From a checkpoint of a small image classifier: activation quick_gelu, held-out accuracy 78%.
Rows from block 6 of a small image classifier, named by matrix and row number. Rows with one number belong to one neuron. Each number is 128 + 32 x the weight over its row's rms, rounded and kept within 0 to 255. All counts start at 0.
After each neuron's rows are labels from the 100 images, of 14976, where the neuron reaches its highest value: "top examples" is what is common among them. Only what is clearly more common there than usual is listed. The data: Sentinel-2 satellite tiles (TerraMesh).
# fc1: MLP up (model.blocks.6.mlp.fc1.weight, 384x96), inputs 0-47
# fc2: MLP down (model.blocks.6.mlp.fc2.weight, 96x384, transposed), outputs 0-47

fc1.337 [115  90 130 152 142  97 100 143 133 135  86 124 112 131 135  99 137  74 197 119 167 173 120 144 118 101 111 118 129 140 139 145 161  97 137 168 193 127  73 119 205 101  92 140 126  96 130 117]
fc2.337 [150 178 118 108 145 105 135 141  97  99 168 177 160 147 112 166 133 122 108 156 154 151 138  90 122 139 135 143  75  97 143 137 112 132 112 103 165 161 149 164 122 140 177 126 161 108 171 126]
top examples: built area; crops; water; main land cover: crops

fc1.379 [ 89 188 145  76 167 142 162 104 181 123 119 128 168 106  56 137 125 174 175 163 134  63 105 134 132 117 165 118  50 151 161 149 112 123 178 192 140 106 129 171 122 152 190  91 116 106 105 110]
fc2.379 [124 104 121 164 111 110 139 137 128 122 124 114 138 154 183  93 161  76 180  75 125 178 170 168 138 152 116 118 161  83 110 130  95 105  91 161 138 116 164  74 127  74  97 150  38 123 129  98]
top examples: trees; water; built area; crops

fc1.161 [159 202 176 197 107 127 103 100 164  96 127 145 104 122 151  84 103 109 133 107  90  95  97 120 125 122  70 116 116 124 116 127 107 203 132 128 140 144 112 122  85 177  81 202  97 113 124 105]
fc2.161 [134 121  80  78  83 121  73 181 108 160  87 114 146 164 141 195 139 145 159 148 115 177  94  79 143 110 167 159 118  89 123 148 134 132 129 115  94 122 101 119 137  63 112 142 141 113 151 183]
top examples: snow or ice; bare ground; main land cover: snow or ice

fc1.113 [ 94 166 115 128  90 103 163 111 136 117  92 113  94 120 116 106 114  92 112 122 135 184 189 158 116  91  62 114  87 145 121 139 161 149 139 144  69 177 118 146 155 113 111 116 123 119 107  54]
fc2.113 [112 158 105 129 140 159 109 156 159 112 154 136  87 177  83 135  98 166 156 100  85 131 159 187 133 144 164 154 110 106 145 161 134 134 100 205 107 106 122 147 100  66 119 221 106  86 137 131]
top examples: built area; crops; water; main land cover: built area

fc1.159 [117 123 128 151  99 108 128 137 138 202 124 147 115 153 139 122 138 119 163 167  69 116 123 109  98 113  96 178 163 135 144 119 108 114 114 147 192 142 164 163 151  87 115 167  93 107 114 122]
fc2.159 [119  79 115 138 127 110 177 131 107  63 157 131 121  81 146  77 105 144 152 131 144 148 158 102 132  74 207 170 116 118 154 123 176 165 137 128 140 194 116 146 150 159 132 118 176 124 148 176]
top examples: water; flooded vegetation

fc1.111 [ 77 146  77 125  82 187  81 116 122 130 157 149 137 173 131 109 106 108 157 109 126  94 135 142 139 149 149 165  92  80 120  68  87 108 137 108  49 179  66 106 146 144 103 109 108  91 125 215]
fc2.111 [146 122 138 194  97  55 106 108 124 141 136 184  87 145 119 137 102  85 112 185 163 151 114 111 131 107 134 138 113 134  80 160 124 135 153 107 132  60  80  69 179 168 102 108  60 103 155 135]
top examples: snow or ice; main land cover: snow or ice

fc1.128 [147  90 104 122 117 138 157 131  88 111 230 116 187 174 115 111 176 118  98 102 107 140 120 150  95 102  70 142 122 168 134 107 131 141 100  88  97 160 150  83  64 116 172  62  88 141 141 148]
fc2.128 [112 102 157  88 112 111 118 181 114 128  88 143  45 100 140 122  88 158 109 150  69 152 166 107 113  95 183 148 176 136 104  98 111 145 205 160 130 128 134 135 101 105 183 160 166  73  92 169]
top examples: main land cover: built area

fc1.17 [149 200  95  90 136 147 162 148 137 101 153 157 129 122 210  98 164  86 135 101 139 132 135 153 195 167  81 187 133 168 156  69 141 126  81 125  90 110 118  98 132  86 108 134 130 116 129 101]
fc2.17 [ 99  74 166 107 166  97 153 112  87 123 166  98 123 183 117 101 127 189 107 102 113 105 124  88 117 131 115 122  74 158  95 138 102 141 121 168 163 115 153 114  87 135 175 115 143 113 147 144]
top examples: snow or ice; main land cover: snow or ice

fc1.154 [131 162 168 128 135  96 114 170 149 162 149 127 142 150 106 158  84 138 137 134 141 153  91 103  97 141  98  66  99 136  96 102 135 129 198 150  50 115 175 150 144  83 124  89  98  99  54  87]
fc2.154 [143 133 104 133  79 160 149  67 135 107 154 132 184 114 193 123 178  84 162 173 145 122 129 152 177 106 100 121 112 126  72 153  75 117  59 112 121 131 128 138 121 124  93 155 187 105 194 171]
top examples: water; main land cover: water; flooded vegetation

fc1.220 [ 83 121 136 120 109 124  89 104 140 153 208  87 115 135 206 200 108 135  87 180 150 132 160 114 144 164 104 132 107  92  98 123 175 141 137 136  89 181  83  88 121 120 137 184  57 121 179 150]
fc2.220 [154 127 121 103  94  70 113  69 116  84  86 191 115 163  60 108 155 164 128 100  77 208  86 104 190 100 139 139  93 113 143 135 168 146  90 103 143 122 139 126 145 146 175 113  96 130  84 216]
top examples: snow or ice; bare ground; main land cover: snow or ice

fc1.132 [101 112 140 118  94 134 143 137 141 179 210 119 137 155 112 113 111 160 149 120 115 188 112  88 200 130  90 155 184 117 105 118  91 114 147 130 127 138 133  80 106 143 206 182 116 127 122 165]
fc2.132 [132  83 147  93  83 125 125 158 112 126  57 152 100 208 104 150 112 150 116 137 117  89 123 157 129  80 121 111 174 115 132 105 166  67 162 124 143 148 145 122 123 130 112  71 125 159 148 101]
top examples: snow or ice; main land cover: snow or ice

fc1.344 [117 162 125  94 193 158 157 159 116 106 210 143 149  76 107  73 158 151 153 116 146 132  76 101 143 112  63 158  88 156 166  69 139 102 118 106 135 109 126  97 128 143 126 140  91  93 154 127]
fc2.344 [129 135 160 124 116 140 145 149 131 103 136 153 147 104  87 118 121 138 133  48 146  85  96 161 153 121 123 149 155 131 141 124 126 144 138 116 214 123  71 138  91 136 140 157 169 121 150  45]
top examples: built area; crops

fc1.352 [112 103 123 142  72 113 130 144 120 133 129  97 135 158 189  87 106 122 122 153 139 136 178 152 145  72 149 147 195 134  68 160 110 127  57 114 124 162 117 146 132  96  98 119 119 118 155  80]
fc2.352 [134  98 104  98 164 111 134  94 138  89 108 137 124 127  83 155 135 135 141  66 102 153  72 137  95 190 112 130 134 179 190 112 123 152 185  93 171 112 167  42 186 169 139 114 112 144 109 143]
top examples: main land cover: rangeland

fc1.217 [141 116 157 101 143  86 136 158 158  91 115 162  99 149 160 181 178 136 147 114  59 157 156 138 104  75 145  97 126 183 100 119 197 111 100 128 147  74  90  71 152 133 116 109  62 139  97 157]
fc2.217 [119 183 138 171 199 132 103 129  85 151 144 119 169 169 100 162 102 111 140 127 156  92 123 103  93  75 137 152 130 102 154 100 140 219 132  88 111 107 154 148 118 120 143 129 160 193 175 143]
top examples: built area; crops; clouds; main land cover: crops

fc1.268 [152 125 177 114  99 100 128  76 139 117  93 108 166 166  81 109 140 117  82 169 135 104 195 121 151 127 128  97 142 128 198  86  60 137 119 137 193 198 119  52 168  99 116 101  84 109 137 151]
fc2.268 [105 145 108 127 117 169 121 145 139  69 166 160 113 123  93 144 119 151 113 170  38 100 193 148 140 119 129 170  85 106 114 177 110 144 138 144 119  90 168 154 107 155 113  99 170 106  95 173]
top examples: trees; crops; built area; main land cover: trees

fc1.200 [120 152  94 133 166 109 128 144 145  83 125  89 166 165 164 130 104  95 207 140 106  89 167 193 136 184  87 178 121 150  89 126 103 140  95 159 152 105  89 115 114  97 136 149 100 101 166 142]
fc2.200 [139 166 120  66  83 121 105 128 124 110 172 180  95 128  89  87 192 152  86 105 106 127 128 136 114  84 199 103  95 161 157 193  98 125 135 112 113 151 101 137 128 102 105 128 156 169 117 122]
top examples: main land cover: trees

fc1.71 [159 111  96  97 131 181 109 144 107 129 144 108 102 108 118 119 115  84 110 139  98 135  96 105  93 122 104 120 163 147 139 181 151  75 111 193 172 140 170 121 119 170 111  93  98 121 129 186]
fc2.71 [151 145 154 156 121 166  92 161 134  52  67 105  96 108 149 178 139 126 146 141 184 136 112 124 125 111 171 114  95 116 133  62 118 101 140 162 114  86  99 126 137  84  56 127 193  85 185 110]
top examples: clouds; main land cover: clouds

fc1.355 [103 106 163 104 125 148 172 106 151  98 112  63 110 183 133 132 116  70 151 117 141 186 160 171 151 127  95 128 124 134 167  69 184 126 111 198  82 116 124 145 120  70 100 147 129 129  79 104]
fc2.355 [118 170 152 118 137 179 110 136 112 136 152 178 143 150  91 101 142 112 114  95 101 164 118 105 123  94 105 119 170 121 129 154  86 178  65 113 104 140 155 165  40  51 134 193 131 134 196 128]
top examples: built area; crops; water; main land cover: built area

fc1.120 [109  60 159 133  69 157 144 115 104 119 115  95 179 155 175 129  95  47 111 125  69 132 162  33 106 133 109  67 127 106 134 123 161  80 135 177 123 150 115 108 149 108 116 170  52 171  85 123]
fc2.120 [142 146  67 100 159 111  79 133 129 155  73 127 121 122  81 137 138 120 129 129 158 118 136 106 171 132 156 194  84 106 161 152  55 148  90 110 104 149 126 185 109  90 141 161 152 167 101 146]
top examples: crops; built area

fc1.360 [146  93 191 110 158 153 186 116 181  78  77 126  92 127 116 136 144 199 198 156 132  95  94 155 130 160  88 124 158  95 115 111 130  87  94 117 147  89 152 175 167 159 119 117  61 139 145 170]
fc2.360 [149 202  40 133 135 136 154 149 140  98 125 123 139 112 160 105 122 125 163 143  92 167  93  60 141  98  97 104 144  77 118 130 127 142 145  92 101 138 125 148 147 105 154 157 139 116 134 143]
top examples: main land cover: rangeland; bare ground

fc1.362 [102 118 125 138 173  77 114  95 110 117 152 153 109 110  98 124 144  46 108 123 106  84 188 124 164 151 142 101  94 133 136  89 101  98 149 135  98 131 194 139 115 118  99 106 139  85 102 140]
fc2.362 [123 147 155 160  97 145 140 117 173  85  83  88 168 131 142 196 144 152 104 143  64 122 110 134 124 154 101 150 149 147 120 105 150 142  75 103  67 126  69 191 161 102 176  99 199 127 172 117]
top examples: built area; crops; water; flooded vegetation

fc1.207 [130  84 161 158 102 186 122 156 126 103 183 116 160  86 143  92 195  88 119 143  67 134 100 107 153 165 122  94 112 150 107  47 142  68 120 122 112 109 134 104 118  87  98 154 166 116 140 208]
fc2.207 [139 130  86 157 147 157 142  91 160 130 110 153 141 109  76 125  95 167 119 151 112 113 124 177 171 156  81  97 117 130 113 116 101 150  96 149  83  99  76 138 125 148 129 146 133 205 118 117]
top examples: trees; built area; crops; clouds

fc1.273 [136 161 165 176 147  91 216 101 127 133 168 134 148 130 151 208  65 115 152 140  86 145 107 107 120  73  93 173 172 132 114 113 156 188 123 183 131 147 149 146 128 118 140 108  84 130 155 126]
fc2.273 [136 118 147 134 150 119  81 124 121 134 195 155 134 150  70 133 123 155  68 109 125 124 156 114 184 161 106 144 110  77 117 160 101 220  93 115 199 105 128 173 130 170 143 166 162 141  76 117]
top examples: main land cover: trees; clouds; flooded vegetation

fc1.323 [104 154  89 105 103 119 158 133 168 124  66 152 142 159 176 198  90 175 182  66 204 165 129 114 183 109 123 119  90 112 141 146 149 132 120 196 191  94 102  98 107 118 115 146 128 159 116 135]
fc2.323 [123 165 148 106 146 142 128 146 120 100 195  74  98 101 138 147 100  96  71 119  75 118 125 146  67 118 134 204 143  70  98 177 123 158 152 134 146 189 162 167 142  96 136 154 194  74 190  79]
top examples: main land cover: built area

fc1.170 [116 173 177 172 165 104  95 107 171 170 107 187  93 113  99 151 134 148 121 152  97 213 169  94 120 133 101 154 108 181 112 159 120 163  99 131 115 107 121 132 153  86  99 112 167 120 119 139]
fc2.170 [ 73 139 161 128 181 137 186  95 133  76  88 166 187 197 134 141 110 125 125 144 143  69 122 113 129 137  77 112 182  64 183 127 160 121 125 153 126 128 187 118 120 112 107 178 171 109 112 139]
top examples: water; main land cover: water; flooded vegetation

fc1.179 [113 146 104  89 165 103 149 164  99 145 100 114  90 127 157 175  95 157 161 125 160  51 135 122 123 101  93  71 126 135 175 142  63 144 185 139 134 164 108  79 158  88 112 128 152  74 115 139]
fc2.179 [142 105 132 109 123 139  86 196 157  73 155 100 123 108 132 162  89 159 149 102  80 112 112  90 111 123  72 124 113 121 135 151 208 100 104  74  64 111 117 140 130 157 182  96 139 139 121 100]
top examples: clouds; main land cover: clouds

fc1.345 [112 142 167 162  76 115 115 158 109 140 114 100  87 142 127 126  95 155 136  71 156 139 143 116 118  95 133 143  50 148 125 161 146 118 114 119 129 194 123 116 226 111  47 125 111 105 104 165]
fc2.345 [208 121 174  86 138  97 149 193 110 120 115  71 133 169  98 164 107 156 107 146 141 106  81  52 142  87 121 123 181 136 165 102 178 119 147 129 145 144 108 104 129 193  76 125 120 121 112  76]
top examples: clouds; crops; built area; main land cover: crops

fc1.99 [130 124 192 162 147 125 149  98 133 133 123 141 135 108 167 149  85 154  96 133 105 102 141  96  48 122 117  93 135 103 164 104 141 110 149 111 144  63 148 127  14 115 142 167 139 169 191 117]
fc2.99 [106  76  95 120 149 103 167  98 106 149 153 132 108 110 156 123 183 129 126  95 189 124 139 124 154 170 143 156 122 151 149 139 129 123 111 114  91 151  98 112 209 110 135  90  56 130  87 141]
top examples: main land cover: trees

fc1.59 [101 146 148 145 150 106 132 200 124 107 131 116 141 124 165 119 117 135 123 114 154  70 142 148  90  87 109 112 109 139 153  75 146 105 155 184 145 193 125  81 205  76 109  98 176 123 116 153]
fc2.59 [210 115  99 110 141 123 104 171 101  90  99 103 101 157 135 168 107 117  99 114  85  94  95  73 156  75 137  61 177 133 145  63 107 133 152 130 117 131 147 140 104 186 117  67 118 104 126  99]
top examples: clouds; main land cover: clouds; main land cover: water

fc1.213 [147 107 158 120 156  76 128  74 120 167 115 186 132 155 113 160 161 142 207  96 123 100 122 118 122  66 106 135 107 129 128  54 137 127 163 107 127 126 120 127  91 176 152 173 166 142  79 130]
fc2.213 [163 102  75 119  99  88 162 149 160 127 136 115 160 151 151 105 100  94  70 131 112 121 137  85 149 130 159 168 183 102 161 186 105 133 106 128 133 116 149 122 142 115 164  66  63  95 150 124]
top examples: main land cover: trees

fc1.105 [112 154 127  80 167 120 107 181 123 136  83 191 150 163 133 141 119 165 154 141 106 120 142 135 159 117 157  88 137 168  68 122 245 111 151 152 110 107 146  94 138  92 120 151 134 152 105 168]
fc2.105 [ 98  94  89 116 154 117  99  66 126 144 151 107  65 153 150 154  85 124 122 165 182 123  92 162 142 177 131  98 144 139 124  53  91 111 172  86 158 205 126 150 120 150 174 101  90 166 127 100]
top examples: clouds

fc1.318 [184 147 168 153 140 169 120 128 140 180 167 100 133 163  74  92  95 116 160 100 139 116 102 146  96 132  88  85 186 145  92 130 152 181  91  94 158 148 110 152 156 112 193 134 194 138 176 116]
fc2.318 [128 136 140  93 126 120 147 154 208  95 159 191 121 103 182 165  93  69 180 171  89 133 111 176 105 142 113  84 136 173 158 153 179 128 154 138 106 111 121 122 106  81 113  99  84 105  91  83]
top examples: crops; main land cover: crops

fc1.151 [158 132 183 134 150 124 143 152 142 144 115 145 149 132 142 107 154 114 109 147 174 145  85 102  92  83 126 125 124  44 142  70 161 169 119 143  95 148  45 106 127 119 114 115 109 170 139  98]
fc2.151 [106 109 114 148 118 175 208 120  72 181 180 106 134 105 169 191 123  97 143 139  79 122 127 130 124 155 139  88 141 188  94 129 156 158 178 106 169 107 162 134 158 107 165 136 111  48 102 187]
top examples: flooded vegetation

fc1.34 [181 123 125  91  93 111 134 115 154 127  84 127 146 123  77 158 132 136 174  93 140 117  96 134  93 159  73 157 115 119  92  72 111 142 114  85 103 184 115 122 104 164 182 127 115 147  73 171]
fc2.34 [113 106  78  47 146  96 182 141 183 176 125  60 110  80 162 128 153  93  89 119 137  75  94 106 117 169 181 167 148 140 135 176 142 120 144 152 132 139 129 115 160 132 102 154 189  94 137 141]
top examples: main land cover: rangeland

fc1.321 [114 138 134 157  75 138 113 143 146 121 127  70 108 115 182 219 165  85 176 118 145  86 155 106 151 141 110 168 154 145 163 124 158 113  73 130 106 173 123 173 148  90 168 133 103  69 137  84]
fc2.321 [107  99 162 153 109 138  66  95 145 115 204 158 142  66 105  62 128 198  74 159 104 117 120 132 124 112 129 154  89 143 118 140 126 169 131 148 102 121 163 123  72 153 118 139 132 155  95 103]
top examples: main land cover: water

fc1.297 [ 65 199 153 130 142 135 155 154 141 122 188 163 144 111 152 181 113 163 161 101  78  71  76 102  60 143 141 160  79 171 176 151 117 171 105 116 180 127 152 141 123 146 122 103 133  82 132 123]
fc2.297 [185 123 106 155 120  85 132 106  96 121 134  80  96  98 107 120 112 147 130 173 158 139 146 159 170 137 107 114 151 111 116 116 106 175 143 135 108 122 118 146 120 124 159 141 111 196 141 123]
top examples: flooded vegetation

fc1.254 [154 146 167 144  84 118 149 118 113 123 135  87  85  91 125 143 160 174  79 116 120 107  93 175 112 138 145 103  69 132 124 102  57 115 152 138 143 129 156 169 102 126  87 124  85 133 143 133]
fc2.254 [101 118 112  72 109 118 101 128 130 158  64  96 110 149 151  78 160  74 190  53 169 135 124  74 143 144 180 114 164 177 157 129 159 111 143 133 160  90 126  39 132 135 151 150 149 118  91 142]
top examples: bare ground; main land cover: rangeland

fc1.237 [132  81 156 195 172 147 168 128 153 154 137 106 177 133  93 104 115 167 137 134 134  76 178 112  96 123 104 114 103  92 146 139 121 156 101 118 163 164 134 104 148 111 169 117  90 104 119 106]
fc2.237 [139 172  47 104  83 147 107 123 143 144  60 140 146  90 166 134 131 129 167 125 136 147 149 127 134 101 122 151 148 186 109 116 179 159 116 159 127 118 160 133 134 130  58 144  89  93 125 141]
top examples: flooded vegetation; main land cover: water

fc1.173 [148 109 131  82 144 149 187 127 188 159 113 115 174 146 105 143  86 140 145 125 104  95 112 144  76 108  80 108  55 108 102 177 166 160  92 146  78 116 139 175 156 125 141 102 107 124 194  82]
fc2.173 [191  82 164 175 115 155 144  73 139 105 144 105 155  71 157 153 131 129 173 118 171 107 190 153 106  97 194 106 105 164  26 182 125  81 147  94 116  79 167 107 122 153 119 124 125 112 134 177]
top examples: water; flooded vegetation; main land cover: flooded vegetation

fc1.53 [140 112 126 115 187 103 123 138 124 139 119 112 117 124 108 143  97 183  90 101  24 140 109 122 111 113 140 151 187 111 103 105 165  87  93 179 120 135 135  64  53 134  81 154 117 129 159 123]
fc2.53 [107 138 127 157  74 118 119 118 118 105 140 174 105 105 115 107 109 117 147 153 128 178 121 212 170 124 137 146  99  69 173 123 130 147 150  94 144 153 121 180 122 158 122 100 136 100 116 140]
top examples: main land cover: built area

fc1.191 [128  90  74  81 162 110 136 168 147 134 117 119 113 158 128  97 131 149  63  53 103 138 133 176 114 131 101 127 177 110 150  95 150 122 171  62 130  84 127 120 107 137  83  72 159 163 128 149]
fc2.191 [ 86  84 153 151  94 140 138  77 173 157 134 168 160 124 103 149  99 127 186 180 145 160 141  90 183 121 109 119 111  59 136 166 121  96 120 140 123 136 151 100  88 138 138 130 176  75 106 130]
top examples: clouds

fc1.41 [101 111 114  87  49 171 196  67 193 111 103 133 158 131 140 181 156 138 117  95  81 160 159 165 158 149 143 137 111 147 108 110 135 132 129 121  86 112  99 157 100 108 143 167  87 108 191 189]
fc2.41 [165 158 152 133 112 179 116  99 147 147 117  76 112  73 132 126 137 106 126 132 145 109  96 143  86 105 136  27 124 127 137 108 148 119 120 132  87 120 178  85 132 119  44 117 134  92 122 115]
top examples: bare ground

fc1.60 [138 113 128  98  80  74  87 162 103 115 148  83 117 148 156 157 156  88 152 160 151 177  81 129 154  99 138 144 160 154 104  90 141 128 118 155 163  89 162 146 178 123 171  93 132  88  71 152]
fc2.60 [132 137  94 173 137 131 152  91 130 143 180 175 184 143 143  59 114 208 166  74 115 107 162 143  76 132  95 135 101 145 114 168 111 155 169 137 127 109  82 137 110 163 131 121 155 147 147 128]
top examples: main land cover: trees

fc1.196 [114 148 147 116 144 139 100 137 187 106  83 108 129 138 112 174 109  92 183 122 125 176 144 198 157  96 108 183 144 158 135 110 113 134 135 177 124 150  83 146  86 161 200 166 121 120 124  92]
fc2.196 [110 120 123 134 136 127 138 158 166 124 179 178  92  80  97  80  80 141  80  70 133 189 123 175 111 159 176 146 148  78 130 143 124 116 103 149 121  96 154 192  69 140  96 136 154 103  60  73]
top examples: snow or ice; main land cover: snow or ice

fc1.125 [115  93 168 149  94 128  99 108 164 167 149 115 102 118  84 172  98  89 160 140 124 170 159 141 146 152  88 129 218 123 131 116  95 126 162 156 103 116 124 115 103 104  70 161 181 162  84 109]
fc2.125 [163 144 169 116  89  89 111 164  74  61  94 163 105 177  82  98 153 199 123 175 157 132 157 121 150 144 133 152  83 125 186 105 131 159  76  88 162 140 167 128 145 115 139 121  95 157 138 104]
top examples: trees; water; main land cover: trees; flooded vegetation

fc1.147 [ 84 113 184 144 141 153 120 158 146 136 181 147 127 114 100 153 145 175 145  73  99 138 138 116 115 182 121 111 108 152 140  56 121 107 108 128 145 130 145  68 119 152 140 153 101 131  76 176]
fc2.147 [186  82 114  95  90 124 157 131 127 167 101  75 110 136  44  75 182 137 157 147 192 180 112  88 160 112 104 131 173 123 122 152  84 177 100 171 159  92 119 104 122 149 103 139 147 128 132 112]
top examples: main land cover: trees

fc1.358 [ 89 161 196 138 119 161 129 135 171 110 190 159 114 132 164 161 135 121  93  98  73 146  86 123 106 222 132 124 123  96 127  59 125 134 113 191  57 145 174  94 157 119 134 102 163 131  55 141]
fc2.358 [157  36 125 135 129 109 103  99 126 127 141 128 185 131  76  69 162 122 127 142 144 141 145 132 115 159 102 144 139 177  77 134 112 118  77 147 219  66 106 127 145 129  75  99 118 174 151 140]
top examples: trees; snow or ice; main land cover: trees

fc1.130 [132 131 123 198 141 171 158 102 157 153 145 139 138 132  73 118 123  96  98 186 121  82 182 134 146 184 140 123  99 144 102 158  84 162 101 105 162  94 119  63 160 190 118 191 138 149 105 123]
fc2.130 [123 170 120 133  98 141  93 119 106 128 138 157 104  79 112 137  86 169  79 128 126  99 130 140 168 105 166 131 129 119 133 153  96 121 112 164 121  95 153 187 139  98  85 118 163  90 163 107]
top examples: trees; water; main land cover: trees; flooded vegetation

fc1.82 [ 28 157 175 126 133 153  72 106 121 182 148 107  94 113 133 156 120 119 117 151  48 169 148 117 176 148 114  87 102 155 180 115 114 181 119 100  51 191  75  91 131 119  99 164 146  90 165 125]
fc2.82 [118 139 151 141 126 127 144 119 137  97  32 103 142 163 140 173 107 138 105 101 114  82 131 131 129 140  58 136 172  49 138 129 185 125 141 195 101  76 130 152 173  65 112 196 130 127 114 178]
top examples: bare ground; main land cover: bare ground

fc1.26 [168  91 105  48 105 194 112  82 109 133 122 155 121 153 142  86 136 166 155  82 212  83  89 163 180 146 139  97 125 141  91  93 121 145 154 120 207 157  97 113 105 109 126  72  79 122 142 120]
fc2.26 [106 111 185 148 107  94 105 151 154 108 162  99 157 115  83 101  62 148  76 113 110 161 192 151 100  59 147 180 161  99 132 123 122 140 124 149  97 106 163 101  95 155  48  91  80 203 121 145]
top examples: trees; built area; crops; main land cover: trees

fc1.75 [197 115 175 133 106 162 125 117 164 168 108  90 160 135  69 173 146  95 108  84 124 143 118 104 131 137  97 149 185 120 114 105 167 138 107 146 158 156 138  80 149  74 185 142 149 177 163 111]
fc2.75 [116 129 192 144 162 192 144 111 114  91 160 172 112 117 135 180 119 136 152 134 144 113 104 141  76 117  94  83 117 151 152 198 127 155 121 141 141 157 119 110  84 115 145 105 148  89 195 117]
top examples: built area; crops; main land cover: crops

fc1.333 [ 99  93 131 133 113 141 135 139  70 125 179  73 117 102 105  65 142  81 147  67 148  81 112 140 125 111 103 122 168 196  93 120 138 104 116 131  87 166 114  86 203  64 144 139 107 128 193 147]
fc2.333 [169 125  76 150  92 147 160 186 111 180 124 174 118 161 105 180 135 112 172 138 114 199 136 159 145 175 110 173 103 110 130 173 100 145 151 147 132 110 124 141  72 164 164 130 168 161  67 109]
top examples: flooded vegetation

fc1.169 [ 61 138 159 120 144 131  81 126  72 134 114 202 139 104 135 129  61 112  57 179 146 144 141 116 132 133  64 119 143 111 197 138 148 143 153 162 150 155 167 152 127  56 107 104 116  96 120 129]
fc2.169 [ 97 146 108 100 105 151 137  74  85  69 131 126 111  90 190  80 163  93 142 159  95 130  77 127 165 118 143 147  83 192  97 171 125 107  80 133  99 113 105 125 147 193 183 124 103 161 215 125]
top examples: crops; main land cover: crops

fc1.47 [137 168 123 141 137 131  64 172 117  96 181 131 119 152 176  86 104  91 146 153 117  84  84  94 119 172 151 108  91 108 123 139  97 168 138 115 104 145 111  92 129 186 161 146 168 139 155 114]
fc2.47 [ 98 123 150 150  91  38 161 121 149 125  76 161 140  98 128 151 140 138  88 117 106 192 164 144 135 132 125 106 166 144 130 160 116  90  88  87 126  93  97 181 148  81 158 116 101  80  73 138]
top examples: snow or ice; main land cover: snow or ice

fc1.365 [102 118  82 124 158 102 129 176 175 165  75  93 147 131 120 140 151 104 127  75 105  91 143 102  92 132 129  87 167 168 198  74 131 151 124 133 185 131 166  80  90 125 188 156 147 151 127  65]
fc2.365 [158 175 185  99  64  99 124 120 130  88  84 158 126 130  90 111 111 135 120 177 130 134  70  77 108 113 150 158  88  68  80 153 140  88  85  97  94 100 141 128 164 142  88 156 106 118 129 151]
top examples: crops; built area; main land cover: crops

fc1.121 [ 92 121  90 116 148 151 144 139 134 146 144  98 147 133  81 181  47 104 138 145  83 173  99 185 121 161 112 135  71 152 169  60 133 133 148  77 101 139 151 131 172 140 133 130 112 100 107 177]
fc2.121 [173 188 155 158 141  96 120 122  86 146  79 115 156 178  72  56 146 128 136  97 142  69 172 103 154  44 166 114 135 113  88 147 186 116 120 182 163 123 107 120  80 174 120 193 116 111 154 132]
top examples: clouds

fc1.304 [116 117 119 163 162 100 200 161 144 151 109 122 100  94 116 114 216 115 201 167  78 126 111 120 150 133 154 145 192 195 136  94 121 131 127 124 146 127 104 102 127 129 159 136 171 155 143 136]
fc2.304 [159 177 153  88 130 152  79 128  56 101 121 137 149 106  68 121 120 134 149 163  99 116 125 150 113 173 136  94  81  99 141 123 130 140 144 128  98 112 126 163  96 149  91 138  94 116 145 154]
top examples: crops; built area; main land cover: crops

fc1.134 [172  65  29 148 178 136 176 151 159 119 117  27 170 129 151 144 178  93 124 130 120 133 200 155 118 163 103  95 155 153 132 163 139  81 116 123 138 108  69  99 118 104 146  67 103  91 130 131]
fc2.134 [ 48 112 146 137 119  76 110  91 110 184 109 174 119 122 168  66 133  89 100 103 136  85 102  81 153 132 132 108 138 120 185 101 124 147 124 132 141  81 165 149 147 202 106 201 131 131 136 129]
top examples: main land cover: rangeland